A small autoregressive pixel model, trained from scratch: width 128, batches of 128.
Rows from block 5, named by matrix and row number. Rows with one number belong to one neuron. Each number is 128 + 24 x the weight over the matrix's rms, rounded and kept within 0 to 255. All counts start at 0.
# fc1: MLP up (model.blocks.5.mlp.fc1.weight, 384x128), inputs 0-127
# fc2: MLP down (model.blocks.5.mlp.fc2.weight, 128x384, transposed), outputs 0-127
fc1.177 [165 100 147 125 132 108 102 100 125 142 108 121  94 163 112 152 127 139 161 157 107 150 127 123 156 114 111 120 152 139 166 132 143 178 122  91 149 103 142 116 144 137 172 155 101 125 146 130 161 170 118 131 192 144 154 155 159 128 122  97 122 106 138 108 122 129 147 123 138 109 146 144 165 161 146 148 100 152  84 140 156 140 102 111 110 137  72 127  92 132 142  93  99 103 117 109 115 107 136 135 101 133 137 161 140 179 103  85 129 122 174 144 101 108 118  97 153 113 143 160 119 107 153 146 120 159 132 104]
fc1.178 [ 81 100 116 123 138 109 146 110 112 130 106 151 130 112 144 119 130 140 157 141 147 134 115 135 159 158 136 106 146 132  79 163 103 115 151 117  77 105 138 133 158 157 117 149 152 202 125 130 109 125 132  84 125 147 128 106 129 128 112 136 114  70 141 140 111 119  98 165 155 139 112 130 127 101 133 141 122  98 157 137 101 116 121 111 107 146 130 128 127 178  91 148 112 135 101 101 157 104 163 140 111 126 167 144 133 115 145 130 105 140 159 114 122 127 129 105 140 132 154 147 127 123  77 137 133 150 132 121]
fc1.179 [ 60  82 142 172 107 126 155 114 119  94 112 163 120 182 101 175 113 165 179 151 153 123 172 150 105  68 136 154 146 157 122 130 177  92 167 119 156 108 161 108 118 147 116 176 128 113 132 110 170 212 122 129 154 184 121 124 154 160 105 134  80 115 131 140 139 151  87 117 161 125 175 136 105 135 100 105  97 165 108 131 145 119 122 150 101 113  96  99 116 161 114 145 149  99  91 123 172 134 151 142  91 135 115 109 140 150  80  79  84 105 178 157 129  51 115  91 183 133  87 146 115 117 104 145 100 108 153  82]
fc1.180 [108 165 149 115 141 138 131  83 126 101 134 128 134 148 128 109 119 114 166 172 157 108 103 154 118  89 122 138  90 116 147 118 118  79 159 114 149 128 109 122 147 130 111 168  72 151 184 156 118 154  94 137 161 108 106 135 107 152  82 145  35 156 152  87 117 126 114 141 112 127 109 129  82 152 141 124  98 120 155 117 120 117 116 144 131 106  71 107  99 123 129 131 155 157 114  79  95 118 147 121 143 133 142 119 137 151 137  83 125 160 142 156 142 133 108 103 152 133 134 145 157 155 163 122 185 129  99 125]
fc1.182 [ 62 100 166 157 140 113 104 133 117 134  68 113 167 126 145 137 145 185 134 114 143 134 138 146 103  99 113 142 119 125 169 116 127 120 124 154 120  74 125 165 107 145 141 156 134 106 101 164 138 151 144 132 125 132  93 146 146  93 110 127  90 166  53  84 137  71 137  76 101 151 166 134 131 112 134 103 141 147  96 144 117 137  68 152 156 114  40 114 142 135 108 147 180 131  85 123 134 143 105 158 141 124  82 121 112 160 106  15 177 138 167 120 170 111 104 119 125 135 177 130  88 112 132 103 143 123 156 182]
fc1.183 [115 113 119 157 110 168  95  87 160 110 105 114 143 136  94 150 133 113 120 134 153 140 166 109 135  97 154 132 127 103 123 144 126 115 121 130 112 146 106 111 133 146 153 120 119 126 134 121 103 162 134 151 178 137 156 144 200 149 156 112 106 130 131 115 128  89  96 152 165 163 102 104 147 114 144 116 134 135 149  98 117 116 127 121 109 106  92 142 196 124  86 154 152 105  83 112 164 117 154 131 164 176 123 101 141 129 141  98 121 118 121 156 122 157 126 131 104  86 150 115 141 131 143 112 161 110 118 105]
fc1.184 [145 119 153  96 133 120  97 160 168  90  68  80 105 100 156 110 164 182 138 128 102 135 155 107  92 141 174  90  87 155 142 120 171 129 161 176 117  90 160 110 143 102 167 167 104 129 163 123 134 195 132 127 163 131 134  84 127  93 146  74  63 156 157  65 119 102 159  92 140  83 130  89  86 143 134  82 146 142 154 132 106 142 145 175 146 141  82  73 166 138 121 146 176 156 142 116 159  84 152 139 133 145  98 124 137 223 130  96 108 134 157  97 145  98 138 129 112  70 125 107 121 105 160 142 132 152  86  92]
fc1.185 [150 126 146 140 107 159 106 149  71 134  86 116 121  90 192 114 153  85 140 102 173  70 133  91 176 134 127 137  85 160 150 197 115 118 198 149  94 102 158 124 114 182 112 157  97 132 109 106 129 104 144 105 142 170  76  99 132 140 142 113 102  74 141  88 143 161 126 123 179  74 151  55 147 147 146 134 151 226 124 134 119 128 129 163  93 158 166 141 166 134  91 117 139  78  64  88 128  87 105  93 114 165 161 110 167 160 162 127 120 155 154 109 162  96  62 138 184 131 151 151 106  71  76 123 172  96 107  76]
fc1.187 [156 103 122 155 142 137 122 159 151 153 131 113  92 130 153 101 160 149 164 103 120 139 129  99 153 132 139 122 113 109 130 133 167  89 125 167  95  94 150 101 141 154 122  99 127 160 151 155 146 108 119 146 140 130 119 106 101  89 139  79 120  83 128 109 124 118  99 129 134 110 165 168 144 159 109 142  99 113 108  79 128 148 140 158 132 156 148 115 174 137 134 123 150 112 102 149 148 104 142 107 111 160 112  91 142 129 146 118 126  97 104 126 152 133 114 143 148 128 119 116 147 108 104 131 120 139  99 175]
fc1.188 [164 136 100 166 107 147 119 135 145 152 124 132 146 122 136 108 144 136 143 124 138 157 153 167 162 116 101  52 105 127 147 154 145 118 140 160  57  86 125 132 133 156 172 109 139 121 124 131 116 149  80 125 190 167 140 112 104 102 125 107 112 127 185 130 132  94 109 181 152 164 100 100 125 166 139 125 145 165  89 142 137 154  97 138  76 142 137 166 132 145  36 158 148  78  82  93 150  97 155 150 157 178 103 155  92 110 156 123  91 117 146 130 106 109 119  86 156 154 131 148 173 180  61 148 155  89 146 120]
fc1.189 [121 128 118 136 140 160 119 161 137 146 137  95  98 135 119 133 139 106 159 140 110 151 135  90  93  73 164 126 109 118 152 111 141 166 123 145  82 140 138  95 116 141 175 124 127 118 171 134 112  72 140 149 156 110 154 134 133 105 114 145 113 109 124 129 104 131 112 149 110 158 130 131 113 138 138  79 126 118 154 138  99  96 108 146 157  96 155 128 120 125 165 127 116 100  73 139 131 142 146  95 160 127 151 156 121 152 153 120 128 114 120 122 124 114 101 117 134 170 176  99 142 117 151 114 141 113 116 135]
fc1.190 [152  84  93 145 120 152  43  94 124 129 144 125 119 170 136 170 133 106 147 165 162 116 137 143 112  74 147 107 158 121 173  98 110 168 112 123 120 129 174 105 130 152 175 123 105 172 140  87  80 131 105  90 152 142 145 137 170 144 115 127 105 130 161 151 137 129  88 116 127 133 157 124 161 147 139 100 134 135 130  89 121 137 135 133 138  89  75 136 119 174 102  89 131 115 120 150 156 146 171 114 138 159  85 136 145 179 101 124 153 109 145 119 120 152 119 127 112 143 168  61 143 100 105  72 171  85 115  81]
fc1.191 [137 108 165  97 169 126  61 154  59 218 161 106 163  80 184 122 186  78 154  94 155 134 111 152 159 160 126  87 156  95 114 132  68 133 174 140  88  98 159 152 150  99 135 106 111 173 171 135 148 151 110  91  97 103  90 104 167 111 110 116 115 170  90 154 122 117 109 105  88 114  98 102  70 138 115 169 139 135  90  76  84 149 169 140 127 170 151 136 127  66 147 112 102 128 134 159 137  85  98 129 105 188 136 108 114 113 150 115 175 162 142 143 129 169 124  73 150 125 159 150 154 114 117 108 102 138 115 181]
fc1.192 [153 133 173 120 135  92  70 115  79  99 137 135 124  93 168 147 145 166 136  63  96 188  99 160 150 105 111 143 106  99 134 139 132  99 123 158  71 113 143 130 127 164 117 191 121 135 170 160 114 144 108 107 159 112 102  82 119  88  94  89 116 134  92 114 119 149  93 145 137 158 133  94 121 186 147 117 109  80 119 120 139 139 142 175  97 112  92  99 114 113 154 137 166 121 129 114 155 160 121 120 114 121 130 150 119  95 166 125 105 149 102  87 159 142 112  95  99 203 111 185 146 173 162  87 128 170 115 143]
fc1.193 [138 120 152 141 134 148 131 145 118 132 150 128 146 124 126 122 144 156 126 126 128 153 151 137 143 135 115 138 110 106 127 143 145 120 131 145  94 103 140  91 115 123 106  91 146 144 124 127 131 127 112 159 123 147 118 119 125 124 131 111 125 127 120 122 158 136 149 129 138 164 136  95 106 155  96 156 119 127 110  93 118 100 128 106 106 135 149 134 143 112 160 139 120 141 130 154 113 130 146 104 132 109 129 110  99 144 138 111 128 139 138 123 112 121 113 130 137 142 129 140 130 137 167 133 138 134 119 137]
fc1.194 [125 108 124 110 126 143 103 119 156 134  93 125 107 136 113 145 145 126 146 148 138 129 110 118 142 107 130 123 142 117 163 120 127 127 107 123 103 106 122 109 102 116 118  99 130 139 173 104 109 137 127 125 183 157 146  99 117 154 133 115 140 139 121 139 119 109 157 147 116 136  69 115 157  90 128 164 141 133 133 111 132 133 147 118 115 119 104 121 132 128 114 109 126 108  89 128 140 108 126 160 105 134 135 132 132 129 113 125 102 140 102 137 120 113 135 109 141 108 141 154 102 105 114 114 160 122 143 103]
fc1.195 [156 160 134 138 107 146 105 164 142 108 172 124 128  84 132 136 101 125 142  78 106 145 135 136 154 131 151 122 164 141 168 137 113 147 101 150 121 128 174 107 141 144 126 105 106 113 159 123 145 142 125 115 155 129 105  91 101  66 156 121 102  77 120 152 151 136 131 154 150 115 123 105 147 111 148 156 105 184 148  87  91  87  84 143 139 125 179 110 161 100 134 128 112 131 123 114 155 116 121 133 126 107 162 100 114 177 126  58 133 128 109 105 126 121 115 106 129 147 133 140 128 108 176 118  89 105  94 137]
fc1.196 [115 147 105 117 110 132 105 115 138 140 127  98 151  89 129 152 180 101 137  97 141 120 136 142 141 116  73 123 132 133 138 153  92 121 137 140 121 130 111 101 140 148 132 135 134 148 107  94 128 104 147 140 140 135 105 147 150 110  84  94 106 137 122 105 124 130 157 112 101 129 134 136 130 147 159 146 169 128 117 146 127 137 133 159 136 102 130 142 153 105 135 117 129 144  98 137 162 131 121 131 106 155 142 108 148 136 149 127 149 126 150 102 146 111  86 100 128 141 161 135 112 120 142 124 117 149 120 123]
fc1.197 [134 133 113 104 120 145  91 117 124 153 118 135 121 124 112 154 130 121 108 115 128 126 140 149 126 122 135 114 130 122 123 152 151 119 113 145 129 129 113 146 141 134 131 125 125 161 118 141 107 148 129 136 121 132 108 167 121 146 134 139 110 129 135 108 145 125  85 123 152 142 141 136 121 131 115 112 138 120 131 105 105 140 123 158 123  94 123 145 157 167 121 147 131 143 116 137 152 140 148 140 138 116  99 114 136 129 145 122 125 130 121 127 133 139 122 121 117 116 126 143 117 124 170 124 152 125 131 139]
fc1.198 [141 163 185 166 111 121 132 154 131  95 117  83  99  68 150 146 140 103 114  82 172 112 139 121 137 121  82 159  87 123 179 111 100 101 133 144  72  91 149 154 151 148 145 101 106 118 135 102 128 143  99 124 141 164 103 149 132 126 120 151 131  94 132  78 121 145 139 144 205 120  98 110 170 124 154 123 144 178 113 136  74  59 140 142 130 115 140 127 209 156  70 150 122 151 104 136 114 127 123 104 159 124 181 118 132 159 136 125 153 149  92 130 158 127  84 129 134 119  80 134 156  80 121 152 116 151 165 144]
fc1.199 [136 128 152 164 136 157 109 137 130  73 111  90 133  83 117 124 177 167 127 133 145 147 164 147 125  96 123 110 152  89 101 150 137 120 106 136 101  79 138 153  94 115 127 132 151 116 118 137 138 128 121 111 150 168 165 160 106 152 140 150  86 106 177 139 140 128 124 160 140 117 135 105 151 169 155 101 121 183 138 131 124 128 112 131 119 138 120 117 124 153  91 113 136 107  80  94 174 131 124 155  86 139  89 143 108 167 149  98 100 151 189 129 111 105 122 108 148 126  94 117 166 157  75 107 108  75 148 157]
fc1.200 [ 72 113 166 160 115 127  96 106 133  81 102 131 152 113 111  89 155 110 119 107 161 182 148 152 114 106 161 101 133 143 108 164 140 105 176 136 170 103 131 125 177 123 133 185 116 122 122 130 185 168 112 145 136 104  98  84  82 106  94 127  93 133 130 101 130 188 143 187 189 109  93 143 143 129 114 140 140 146 122 126  98 136 115 151 122 131 132 101  95 114 155 164 171 120 140  94 160  64 151 125  73 113 157 141 103 140  86  79 165 142 130  79  97 167 120 101 164 157  90 157 126 152  97 134 136 133 118 124]
fc1.201 [ 91  99 148 114 141 152 128 170 184  92 103 106 139 114 109 177 117 163 153 137 117 159 135 168 111 150 120 113 144 117 113 122 158 159 138 139 138  91 130 112 114 144 141 112 122 111 119 141 149 157 131 166  97 122 139 137 116  96 146 111  61 119 134 138 119 113  78  77  94 189  82 104  89 155 101 123 151 141 136 114 121 122 128 129 136 172 168  82 156 182 163 161 122 100  97 155 134 127 155  88 126 143 139 128 119 159 120 130 102 139 121 139 150 146 121 133 122 102 136 127 139 131 142 121  90 152 127 129]
fc1.202 [144 121 135 133 144 108 107 153  92 120 113 141 133 142 126 143 137  95 172 128 130 120 147  94 136 110 102 146 123 123 141 189 133 148  94 130 106 113 126 139 140  99 128 112 147 118 131 122 122 127  87 145  98 118 124  84 114 140 139 144 114 134 162 127 128 142 169 102  81 134  98 105 128 128 160 133 135 150 100 169 125 105 127 121 123 133 117 110 121 125  96 157 113 127 154  86 108 111 127 142 109 139 173 117 106 135 124 145 122 126 158 107 120 115 106 146 158 139 139 131 140 131 109 118 106 104 100 138]
fc1.203 [125 126 101 168  84 194  86 150  62 114 135 144 136  86 127 124 152 162 172  84 139 179 163 137 156 110 112 129 106  89 109 141 121  97 134 133 127 101  90 130  77 143 112 102 151 131 196 119 144 121 165 136 142 181 124  95 129 110 116  90 150 116 140  96 129 107 100 123 119 166 130 146 142 130 128 159 109 132 133  61 144 101 130 133  92 162 130 138 142 146  76 137 110 143 120 168 176 123 149 138 123 137 120 126  97 158 154 109 107 153 118 105  95 129 116 119 129 198 200 154 154 122 145  85 128  68 122 147]
fc1.204 [139 142 130 133 114 158 110 125 108  97 118 126 116 121 122 154 101 159 116 108 102 101 121 131 113 131 178 108  97 120 103 160 183 121 140 163 125 101 147 139 122 108 140 112  79 120 167 159 142 164 150 118 153 132 139 137 123 127 154 127 134 128 143 103 110 154 133 151 170 105 102 137  88 102 125 115 146 152 121 114  89  95 100 124 112 129 129 137 121 151 101 148 124 103 135 165  97 134 127 122 113 131 117 115 146 152 123 111 138 176 124 137 131 128 124 135 142 121 109 143 161 136 152 118 141 117 122 147]
fc1.205 [155 152 104 126 130 116 144 148 144 111 147 131 123  94 132 172 145 120 122 117  85 143 140 118 131 152 106 126 128 111 117 142  80 126 154 135 122 110 151 103 140 118 123 105 109 120 118 108 157 118 114 149 118 126 121 130 151 110 125 107 118 118 119 143 104 112 132 141 136 150 143 118 144 138 136 133 105 151 139  93 127 106 135 105 136 139 135 127 132 138 110  90 150 144 109 144 160 104 110 129 138 118 159  96 100 145 133 125 112 136 133 122 137 132 128 128 141 143 163 125 120 130 132 121 155 118 124 129]
fc2.177 [110 127 129 139  95 151 136 146  87 128 151 109 146 133 153 116 149 100 126 104 148 126 132 105  98 118 128 110 112  99 134 122 152 131  94  95 124 161 123 171 131 124 122 146 157 122  76 129  94 123 146 136 145 162 110 110 158 140 189 123 153 116 125 155  95 109 139 137 101 133 144 113 155 120 144 124 114 137 150 137  97 155 153 112 151 126 117 156 129 177  88  89 127 174 122 104 141  98 123 160 144 145 133 100 120 115 128 158 116 124 119  99 121 141 112 169 127 153  89  71  90 119  93 117 148 108 163 116]
fc2.178 [144 151 122 157 142 140 128 135 113  87 208 134 106 116 132 122 129 119 115 117 118 119 122 102 128 168 120 169 122 172 133  98 145 147 101 113 112 144 144 109  96 125 128 106 121 102 147 110 145 148 137 137 147 140 110 150 102 124 152 104 152 142 106 106 141 127 123 165  89  87 125 143 105 135 122 153 127 132 115 125 154 145 118 125 158 105 167 127 137 121  93 172 142  93 150 184 106 168 149 121 159 145  56 113 120 122 137 139 129 119  77 135 134 169 121 125 180 115 109 111 125 130 142 141  97 144 116 128]
fc2.179 [160 138  48 114 104  87 177 156  98 132 154 110  98 116 112 159 156 111 150 177  64 136 194 159 118  98 151 139  97 131 103 160 152 128 135 107 145 171 147 138 112 125 152 152 155 121  73  76 148 113 133 130 121 160 136 152 131  96 120 116  94 115 138  92 162  54 167 179 141 102 129 136  88 117 124 147 120 136 100 160 119 128  90 137 139 145 163 143  90 143 110  52 144 149 158 153  92 124 151  89 135  97 139 131 120 150 140 167  76 121  90 153 184 128 159 180 151  61 182 127 180 136 121 229 122 139  86  64]
fc2.180 [ 85  76 118 119 114 154 109 158 133 122  80 132 119 112 109 105 113 107 129  96 113 119 133 154 133 185 115  97 127 160 159 104 169 138  75 157 165 129 132 173 136 122 125  73 122 155  73  92 118 123 155 124  96 121 140  97 128 136 166 140 134  97 151 158 150 123 127 165  94 128 194 119 157 118 125 131 159 129 169  83  87 145 141 145 178 122 139  98 181 189 106 160 106 159  83 151 146 133 125 131  98 143 157 150 107 145 134 147 161 129 128 111 123 125  98 103  88 134 119 111 122 133 133  90 100 142 151 105]
fc2.182 [165 173 131 136  63 136 200 106  96  91 156 130  92 116 103 132 122 200 108  86 150 127 143 149 132 140  99  72 120 173 159 120 124 201 131 182 106 143 123 129 136 129 157 147 120 167 107 169 160 139 140 181  77 144 136  68 133 100 159  89 134 128 102  94 106 108 149 129 141 130 118 103 148 115 126 119 175  89 170  73 104 120  72  90 132 106 182 120 114 172 166 151 161 110 159 130 142 148 155 104 144 120 141 129 123 132 117 147  67 119  60 162  96 103 175 121 130  95 126 180 163 107 151 106 142 177 121  96]
fc2.183 [141 138 159 138 123 146 126 138 145  97 118 102 111 138 100 130 115 125 179 125 115 162 115 115 108 140 111 172 104  82 161 130 122 141 118 155  93 132 114 103 124 140  85 187 123  81 111 157 134  89 122  82 127 118 106  77 126 130 105 175 149 130 152 141 114 177 173 149 180 158  98 134 133 148 174 111 127 118 117 123 150 117 108 111 135 126 122 147 120 134 147 155  99 119 172 108 137 167  88 161 160 138 178 155 112 166 146 129 142 103 130  57  89 126 171 138 115 135 150 174 119 127 108 123 107 121 154 144]
fc2.184 [102 146 110 125 183 126 145 141  49 161 126 132 174 135 165 121 119  80 124  85 130  99 115 167 140 136  90 104 134 133  97 183 176 150  96  81 102 121  81 155 108 120 127 105 120 196  92 160  83  94 164 115  93 105  87  81 127 167 116 102 129 134 123 178 106 170  97  82  38 161  99 134 173 116 152 170 119 132 117 200 137 143 164 139 151 150 132 148 135 143 147 118 113 167  80 170 104 129 101 165  96 117 151 141 165  92 152 107 144 120 127 132 167 175 133  98 160 141 113 123  99 160  67 135 190  89  91 135]
fc2.185 [ 75 144 171 127 170 149 128  63  45 151 143 204 193 196 106  44 134 155 122 154 128 109 142 142  98 105 151 112 183  41  88 115 114 100  76 100  85 163 185 128 181 138 148 101 110 192 185  98 133 220 118  91 144 157 123 164  85 165  96 114 176 149  72 112  64 171  87 175  95 133 107 141 108 119 105 117 120 100 101 127 156 142 182  90 159  80 108  94 121 140 122  88 101 165 127 112 145 151 130  88  60 131  62 144 122  92 141 131 134 156 152 161 133 128 135 134 117 164 189 119 120 139 130 129 100 100 122 205]
fc2.187 [143 151 153 121 106 139  92 125 140  79 147 155 156 121 143 143 110  84 112 164 150 123 159 139 130 119 165  87 165 165 129 139  92 128 153 144 116 177 144 117 123 144 177 143 121 137 152 113 134 114 155 128 103 116 139 113 114 135 110 160 114 138 139 112 114 138 172 111  96 142  76 143 121 100 140 122 125 170  84 200 124 151 104 129 103 126 130 135  60 129 127 119 123 131 199  95 140 126 108 121  95 119 154 162 114 137 116 160 121 132 141 116 131 104 135 111 134 130 158 160 163 104 118 127 145  77 131  91]
fc2.188 [102 109 154 157 183 140  97 115 202 116 122 130  90  94 157 121 101 132 135 138  99 149 116 134 101 108 121 189 121 128 113 110 100 156 119 134 167 133 116  89  44  72  79 122 126  89 162 141 104  83 149 114 157 121 114 112 137  99 141 134 116 155 135 124 165 140 208  75 128 147 135 124 134 158 145 117 105 132 150 166 173 124 155 147 136 115 109 103 136 103 132 146 137 145 141 129 141 172 107 170 153 127 120  97 116 160 125  98 137 112  92  70 122 119 165 175 119 122 105 130 149 107 145  95  82  85 143 116]
fc2.189 [115 154 150  85 134 136 106 121 112  96  99 123 101 118  98 134 134  94 165 145 123 129 143 134 121 123 110 125 163  92 123 162  88 110 147 123 183 153  75 158 127 112 143 136 126 144 133  87  75 200 136 128 138 106 107 140 138 203 132 120 107 116 150  97 146 187 130 157 141 124 112 109 133 143 106 128 143 137 136 145 124 153 125 130 107 141  99 129 139  96 163 171 144 105 151 124  77 101  79 149 101 154 136 137 112 171 121 126 141 141 118 137 134 138 149  85 125 139 132 120 105 122 118 106 111 140 114  93]
fc2.190 [137 163 165 167 119  77 173  91 177 127  71 114 128 158 109 146 124 155 127 149 156 136 192 127  97  67 112 172 127 165 132 146 161 151  99 143 139 124 115 134 111 103 121 175 117  80 120 111 145 186 123 163  96  86 121 127 132 113  99 139 141 168  94 128 129 113 160 106 143 155  93 114  69 134 128 136 141 134 144 189 200 110 118 119 144 121 195  88 102 133 164 153 126 111 123 116 159 133  89 149 125  97 138 162 112 119  82 136 147  99 119 114 136 172 105  97  85 130  56 155 147 118 119 122 108 148 137 139]
fc2.191 [ 91 165 102 108  88 114 122 132  49  81 151 134 100 123  72  84 172 102 112 169 113  87 152 136 122 115 156 158 105 110 109 146 132 169 134 188 173 184  90 179 127  95 168 182 130 124  95 103 134 122 173 123 100 150 117 128  65 108 151  98 136 108 163 114 163 114 148 220 143 152 148 143 157 104 114 107 110  99 159 126 121  96  73 149 137 102 170 131 137 155 148 156 155 113 117 114 101 124 139 180 127 113 113 102 118 162 129 157  90 103 104  78 122 117 181 123 168  92 157 160 119 117 140 172 193 173 103 109]
fc2.192 [ 76 147 135 100 129 147 127 121 138 135  99 121 121 150  77 143 131 107 134 143 132 147 152 156 141 151 170 151  84 150 156 147 104 100 115 144 160 125 121 113  98 119 107 104  94  83  96 100 136 105 133 143 150 104 155 121 148 133 119 144 107 146 170 128 139 150 142 133  94  84 120 111 121 120 134 118 166 165 117 119 132 170 117 115 153 108  73 120 108 138 130 150 142 147 183 134 102 104 135 108 138 142 139 164  90 159 132 160 170  71 146 131 143 133  99 146 130  70 115  71 103 113 142 146 153 131 118 100]
fc2.193 [117 117 111 180 138  97 106 140 135 134 106 133 158 149 143 167 146 123 106 120 158 133 141 107 111 105 116 107 141 141 128 159 126 110 126 133 125 144 137 121 135 114 116 133 142 106 120 128 150 130 116 107 116 118 121 134 146 133 157 122 139 118 108 120 129 114 137  82 115 116  93 130 159 144 134 156 118 126 108 152 142 125 114 121 124 138 121 133  99 117 104 127 110 115 144 134 119 125 115 125 123 132 118 132 101 140 103 138 108 142 129 144 168 147 139 123 114 136 132 145 132 115 126 125 147 110 116 118]
fc2.194 [111 134 133 135 123 140 106 137  96 142 124 115 122 136 129 154 143 139 146 112 113 120 119 159 140 127 150 125 149 127 136 115 144 124 136  99 146 141 102 142 153 166 144 129 139  96 152  93 145 129 125 124  91 136 100 100 109 156 110 116 146 156 149 146  84 111  90 113 118 151 147 123 124 130 135 114 120 112 139 156 133 150 115 146 114 124 107 126 125 101 142 122 138 148 134 126 133 117  93 151 110 129 142 155 118 137 144 128 147 100 130 130 106 106 122 140 127 142 102 133 137 131 104 100 109 123 145 110]
fc2.195 [134 115 129 140 138 120  91 161 115 190 123 135 139 106 126 133 137 177 117 119 138 166 104 138 139 142 125 112 127 126 115 162 188 134 114 133 200 135 124  81 111 107 130 101 114 179  90 141 141 110 151 161  91 118 127 139 180 136  60 140  94 169 108 120 125 117 147 100 105 151  85 151 128 136 144 110 137 120  96 117 165 139 126 138 167 127 141 150 121 134 110 142 133 164 160 145 102 131 121  82 152 134 113 120 135 117 130 169 120 127 116 134  60 164 109 100 100 150 159  72  97  99 107 141 178 124 116 128]
fc2.196 [135 100 123 115 157 120 120 132  99 162 163 121 156 111  91 115 149 111  89 148 115 153  99 111 142 144 156 122 144 142 123 111 145 165 145 129 135 134 157 133 137 121 132 122 132 146 174 124 133 134 150 140 108 113 115 119 156 128 178 122 132 117 128 122 121 128 126 129 150  88  95 115 139 127 127 113  96 158 122 163 143 111 130 108 144 147 127 110 177 136  80 143 154 142 132 155  83 114 115 144 140 111 146 122 127 112 141 166 129 167 102 138 105 106 130 121 100 174 101 117 143 121 134 149 105 106 128  90]
fc2.197 [170 116 136 103 117 119 108 120 150 110 134 124 128 109 143 151 138 130 144 111 110 140 109 140 123 124 138 115 105 128 133 133 155 123 154 149 125 139 111 131 121 121 147 115 110 142 110 127 123 121 124 113 106 119 112  96 136 105 121 122 111 135 123 117 132  93 156 145 115 157 106 133 140 147 125 121 122 124 122 150 122 137 124 115 135 151 143 173 144 115 117 111 144 157 146 112 133 133  94 130 136  95 137 127 116 122 148 126 141  98 122 117 136 123 152 148 141 147 173 140 158 138 144 129 117 153 141 126]
fc2.198 [140 109  92 143 167  82 103  77 112 152 182 183 172 180  97 123 125 129  92 125 132 117 105 141  78  97 142 112 145 115  95 133  89 152 111 131 144 169 119 124 133 102 134 152 113 123 150 114 105 104 136 134 123  96 117 106 116 145 162 143 135 105  69 178 123 180 160 114  89 107  95 128 135 145  88 123  76 115  98 155 153 159 140 178 146 118 161 121  97  85 128 164 161 108 141 177  92 141 131  96  90 107 123 129 141 102 107 122 109  58 131 102 127 101 116 139 153 151 159 121  96 180 112 203 117  69 140 160]
fc2.199 [185 104 112 122 127 122 115 140 146 152 141 125  70  90 171 110 123 199 116 142 103 172  98 181 125  86 141 165  99 119 125 133 177 139  99 125 118 153 147  92  76 100  87 141 129 146 171 149  96 100 115 116 116 116 118 119 161 105 132 126 144 130 104 111 134 110 151 135 100 169 101 103  98 172 125  92 142 105 108 157 129 113 134 129 123 106 143 117 172  98 166 135 154 146 113 120 125 169 148 111 204 104 121 120 129 105 142  88 158 132 124  64 147 155 121 160 115 150 172 154 146 137 135  96 118 134 130 103]
fc2.200 [ 50 122 111 111  83 119 120 142  83 115 115 141  73 108 153 110 121 154 194 144  76 133  84 116 119 153 144 122  73 166 142 127 117 142 168 113 153 121 165 118  88 145 138 105 111 150 154 123 128 123 118 137 128 106 118 161 109 153 112 119 115 134 130  61 157 110 170  76  89 119  95 160  65 111 147 122 160 102 165 155 115  98 127 127 130 103 143  87 162 185 124 158 149 129 108 115  93 143 148  97 205 135 181 141 164 149 167 167 108 133 113 171 148 117 149 220 113 148 150  87  87 121 131 119 136 140 162 136]
fc2.201 [162 128 157 138 134 109 141 115  98  96 124 148 127 170  96 138 134 100 133 122  73 142 152 137 174  89 109 136 179  97 132 116 135 169 154 152 101 120 119 101 155 143 152 122 111 114 158  83 133 131 154 116 102 162 132 106 101 122 120 168 148 119  84 130 138 135 128 125  95 162 112 164 181 130 165 115  78 150  75 138 147 147 113 120 149  74 122 115 116 124 123 109 105 107 139 125 127 145 145 148 110 126 172 114 123 144 102 119  83 108 119 148 130 120 146 136 156 135  72 172 148 160 148 119 164  72 141 121]
fc2.202 [114 128 121 153 159 177 155  97 138 129  96 150 121 113 140 163 128 138  79 121 139  96 134 120 101 142 104 137 145 154 115 113  98 138 158 101 138 153 152 127  88 180 114 103 121 141 126 144 149 123 148 107 171 135 143 137 136 133 130  41 128 124 123 127  96  89 172 128 121 157 144 165 138 165 117 116 102 121 169 102 117 119 109 131 130 151 128 139 100 133 161 124 140 111  88 121 121 138 143 112 124 145  96 150 114 143 109 120 167  91 121 144 157 152 140 103  96 112 100  90  99 134 135 135 151 143 130 165]
fc2.203 [ 99  86 120 147 144 101 180 137 141 153 122 146 178 148 145 168 124 105 102 114 150 126 139 121 116 110 186 153 159 140 115 155 180 123 100  93 119 169 131 141 172 130  90 167 140 121 109 146 118 105 161 106 114 131 101 103 135 146 176 130  98 133 133 147 130 112 158 116  88 138 130 120 140 137 138 132 103 132 113 171 143 157 114 116 153 120  90 161 103 114 108  95 112 155 169 159 121 109 120 116  70  90 171 123 159 137  84 142 114 140 124 107 162 114 107  91 146  84  56  95 113 117 114 141 144 132 130 108]
fc2.204 [226 114 126 117 139 145 114 139 116 154 106 139 117 104 121 120 104 155 154 115 105 136 145  90 103 130  89 131 130 101 109 143  97 138  70 155  81 169 113  99 121 149 116 104 119 156 148 134 134 130 128 119  97  91 127 102 140 125 113 119 104 106 158 173 127 137 147 148 133 165  97 150 147 123 100 160 136 130 124 136 150 124 123 125 113 124 162 169 119 156 128 127 129 139 142 115 150 114 126  97 140 123 118 144 161 107 133 100 151 154 133 120 119 128 102 127 138 131 119 148 106 130 141 160 161 134  95 140]
fc2.205 [ 82 124 119 134 131 136 146  89 134 145 101 151 132  99 144  95 141 135  81 141 142 159 124  99 118 120 166  98 121 129 116 146 143 170 136 138 131 141 160 129 130  89 132 148  90 127 137 147 145 143 139 126 129 155 103 149  91 149 150 120 160 100 157 129 140 152 122 118 125 105 107 117 120 127 126 141 144 132 104 134 104 131 125 136 133 115 131  85 121 142 106 113 112 130 150 126 128 141 141 115 110 122 144 140 122 134 105 135 144 121 135 148 110 152 141 128 120 135 137 123 132 141  97 135 136 124 146  94]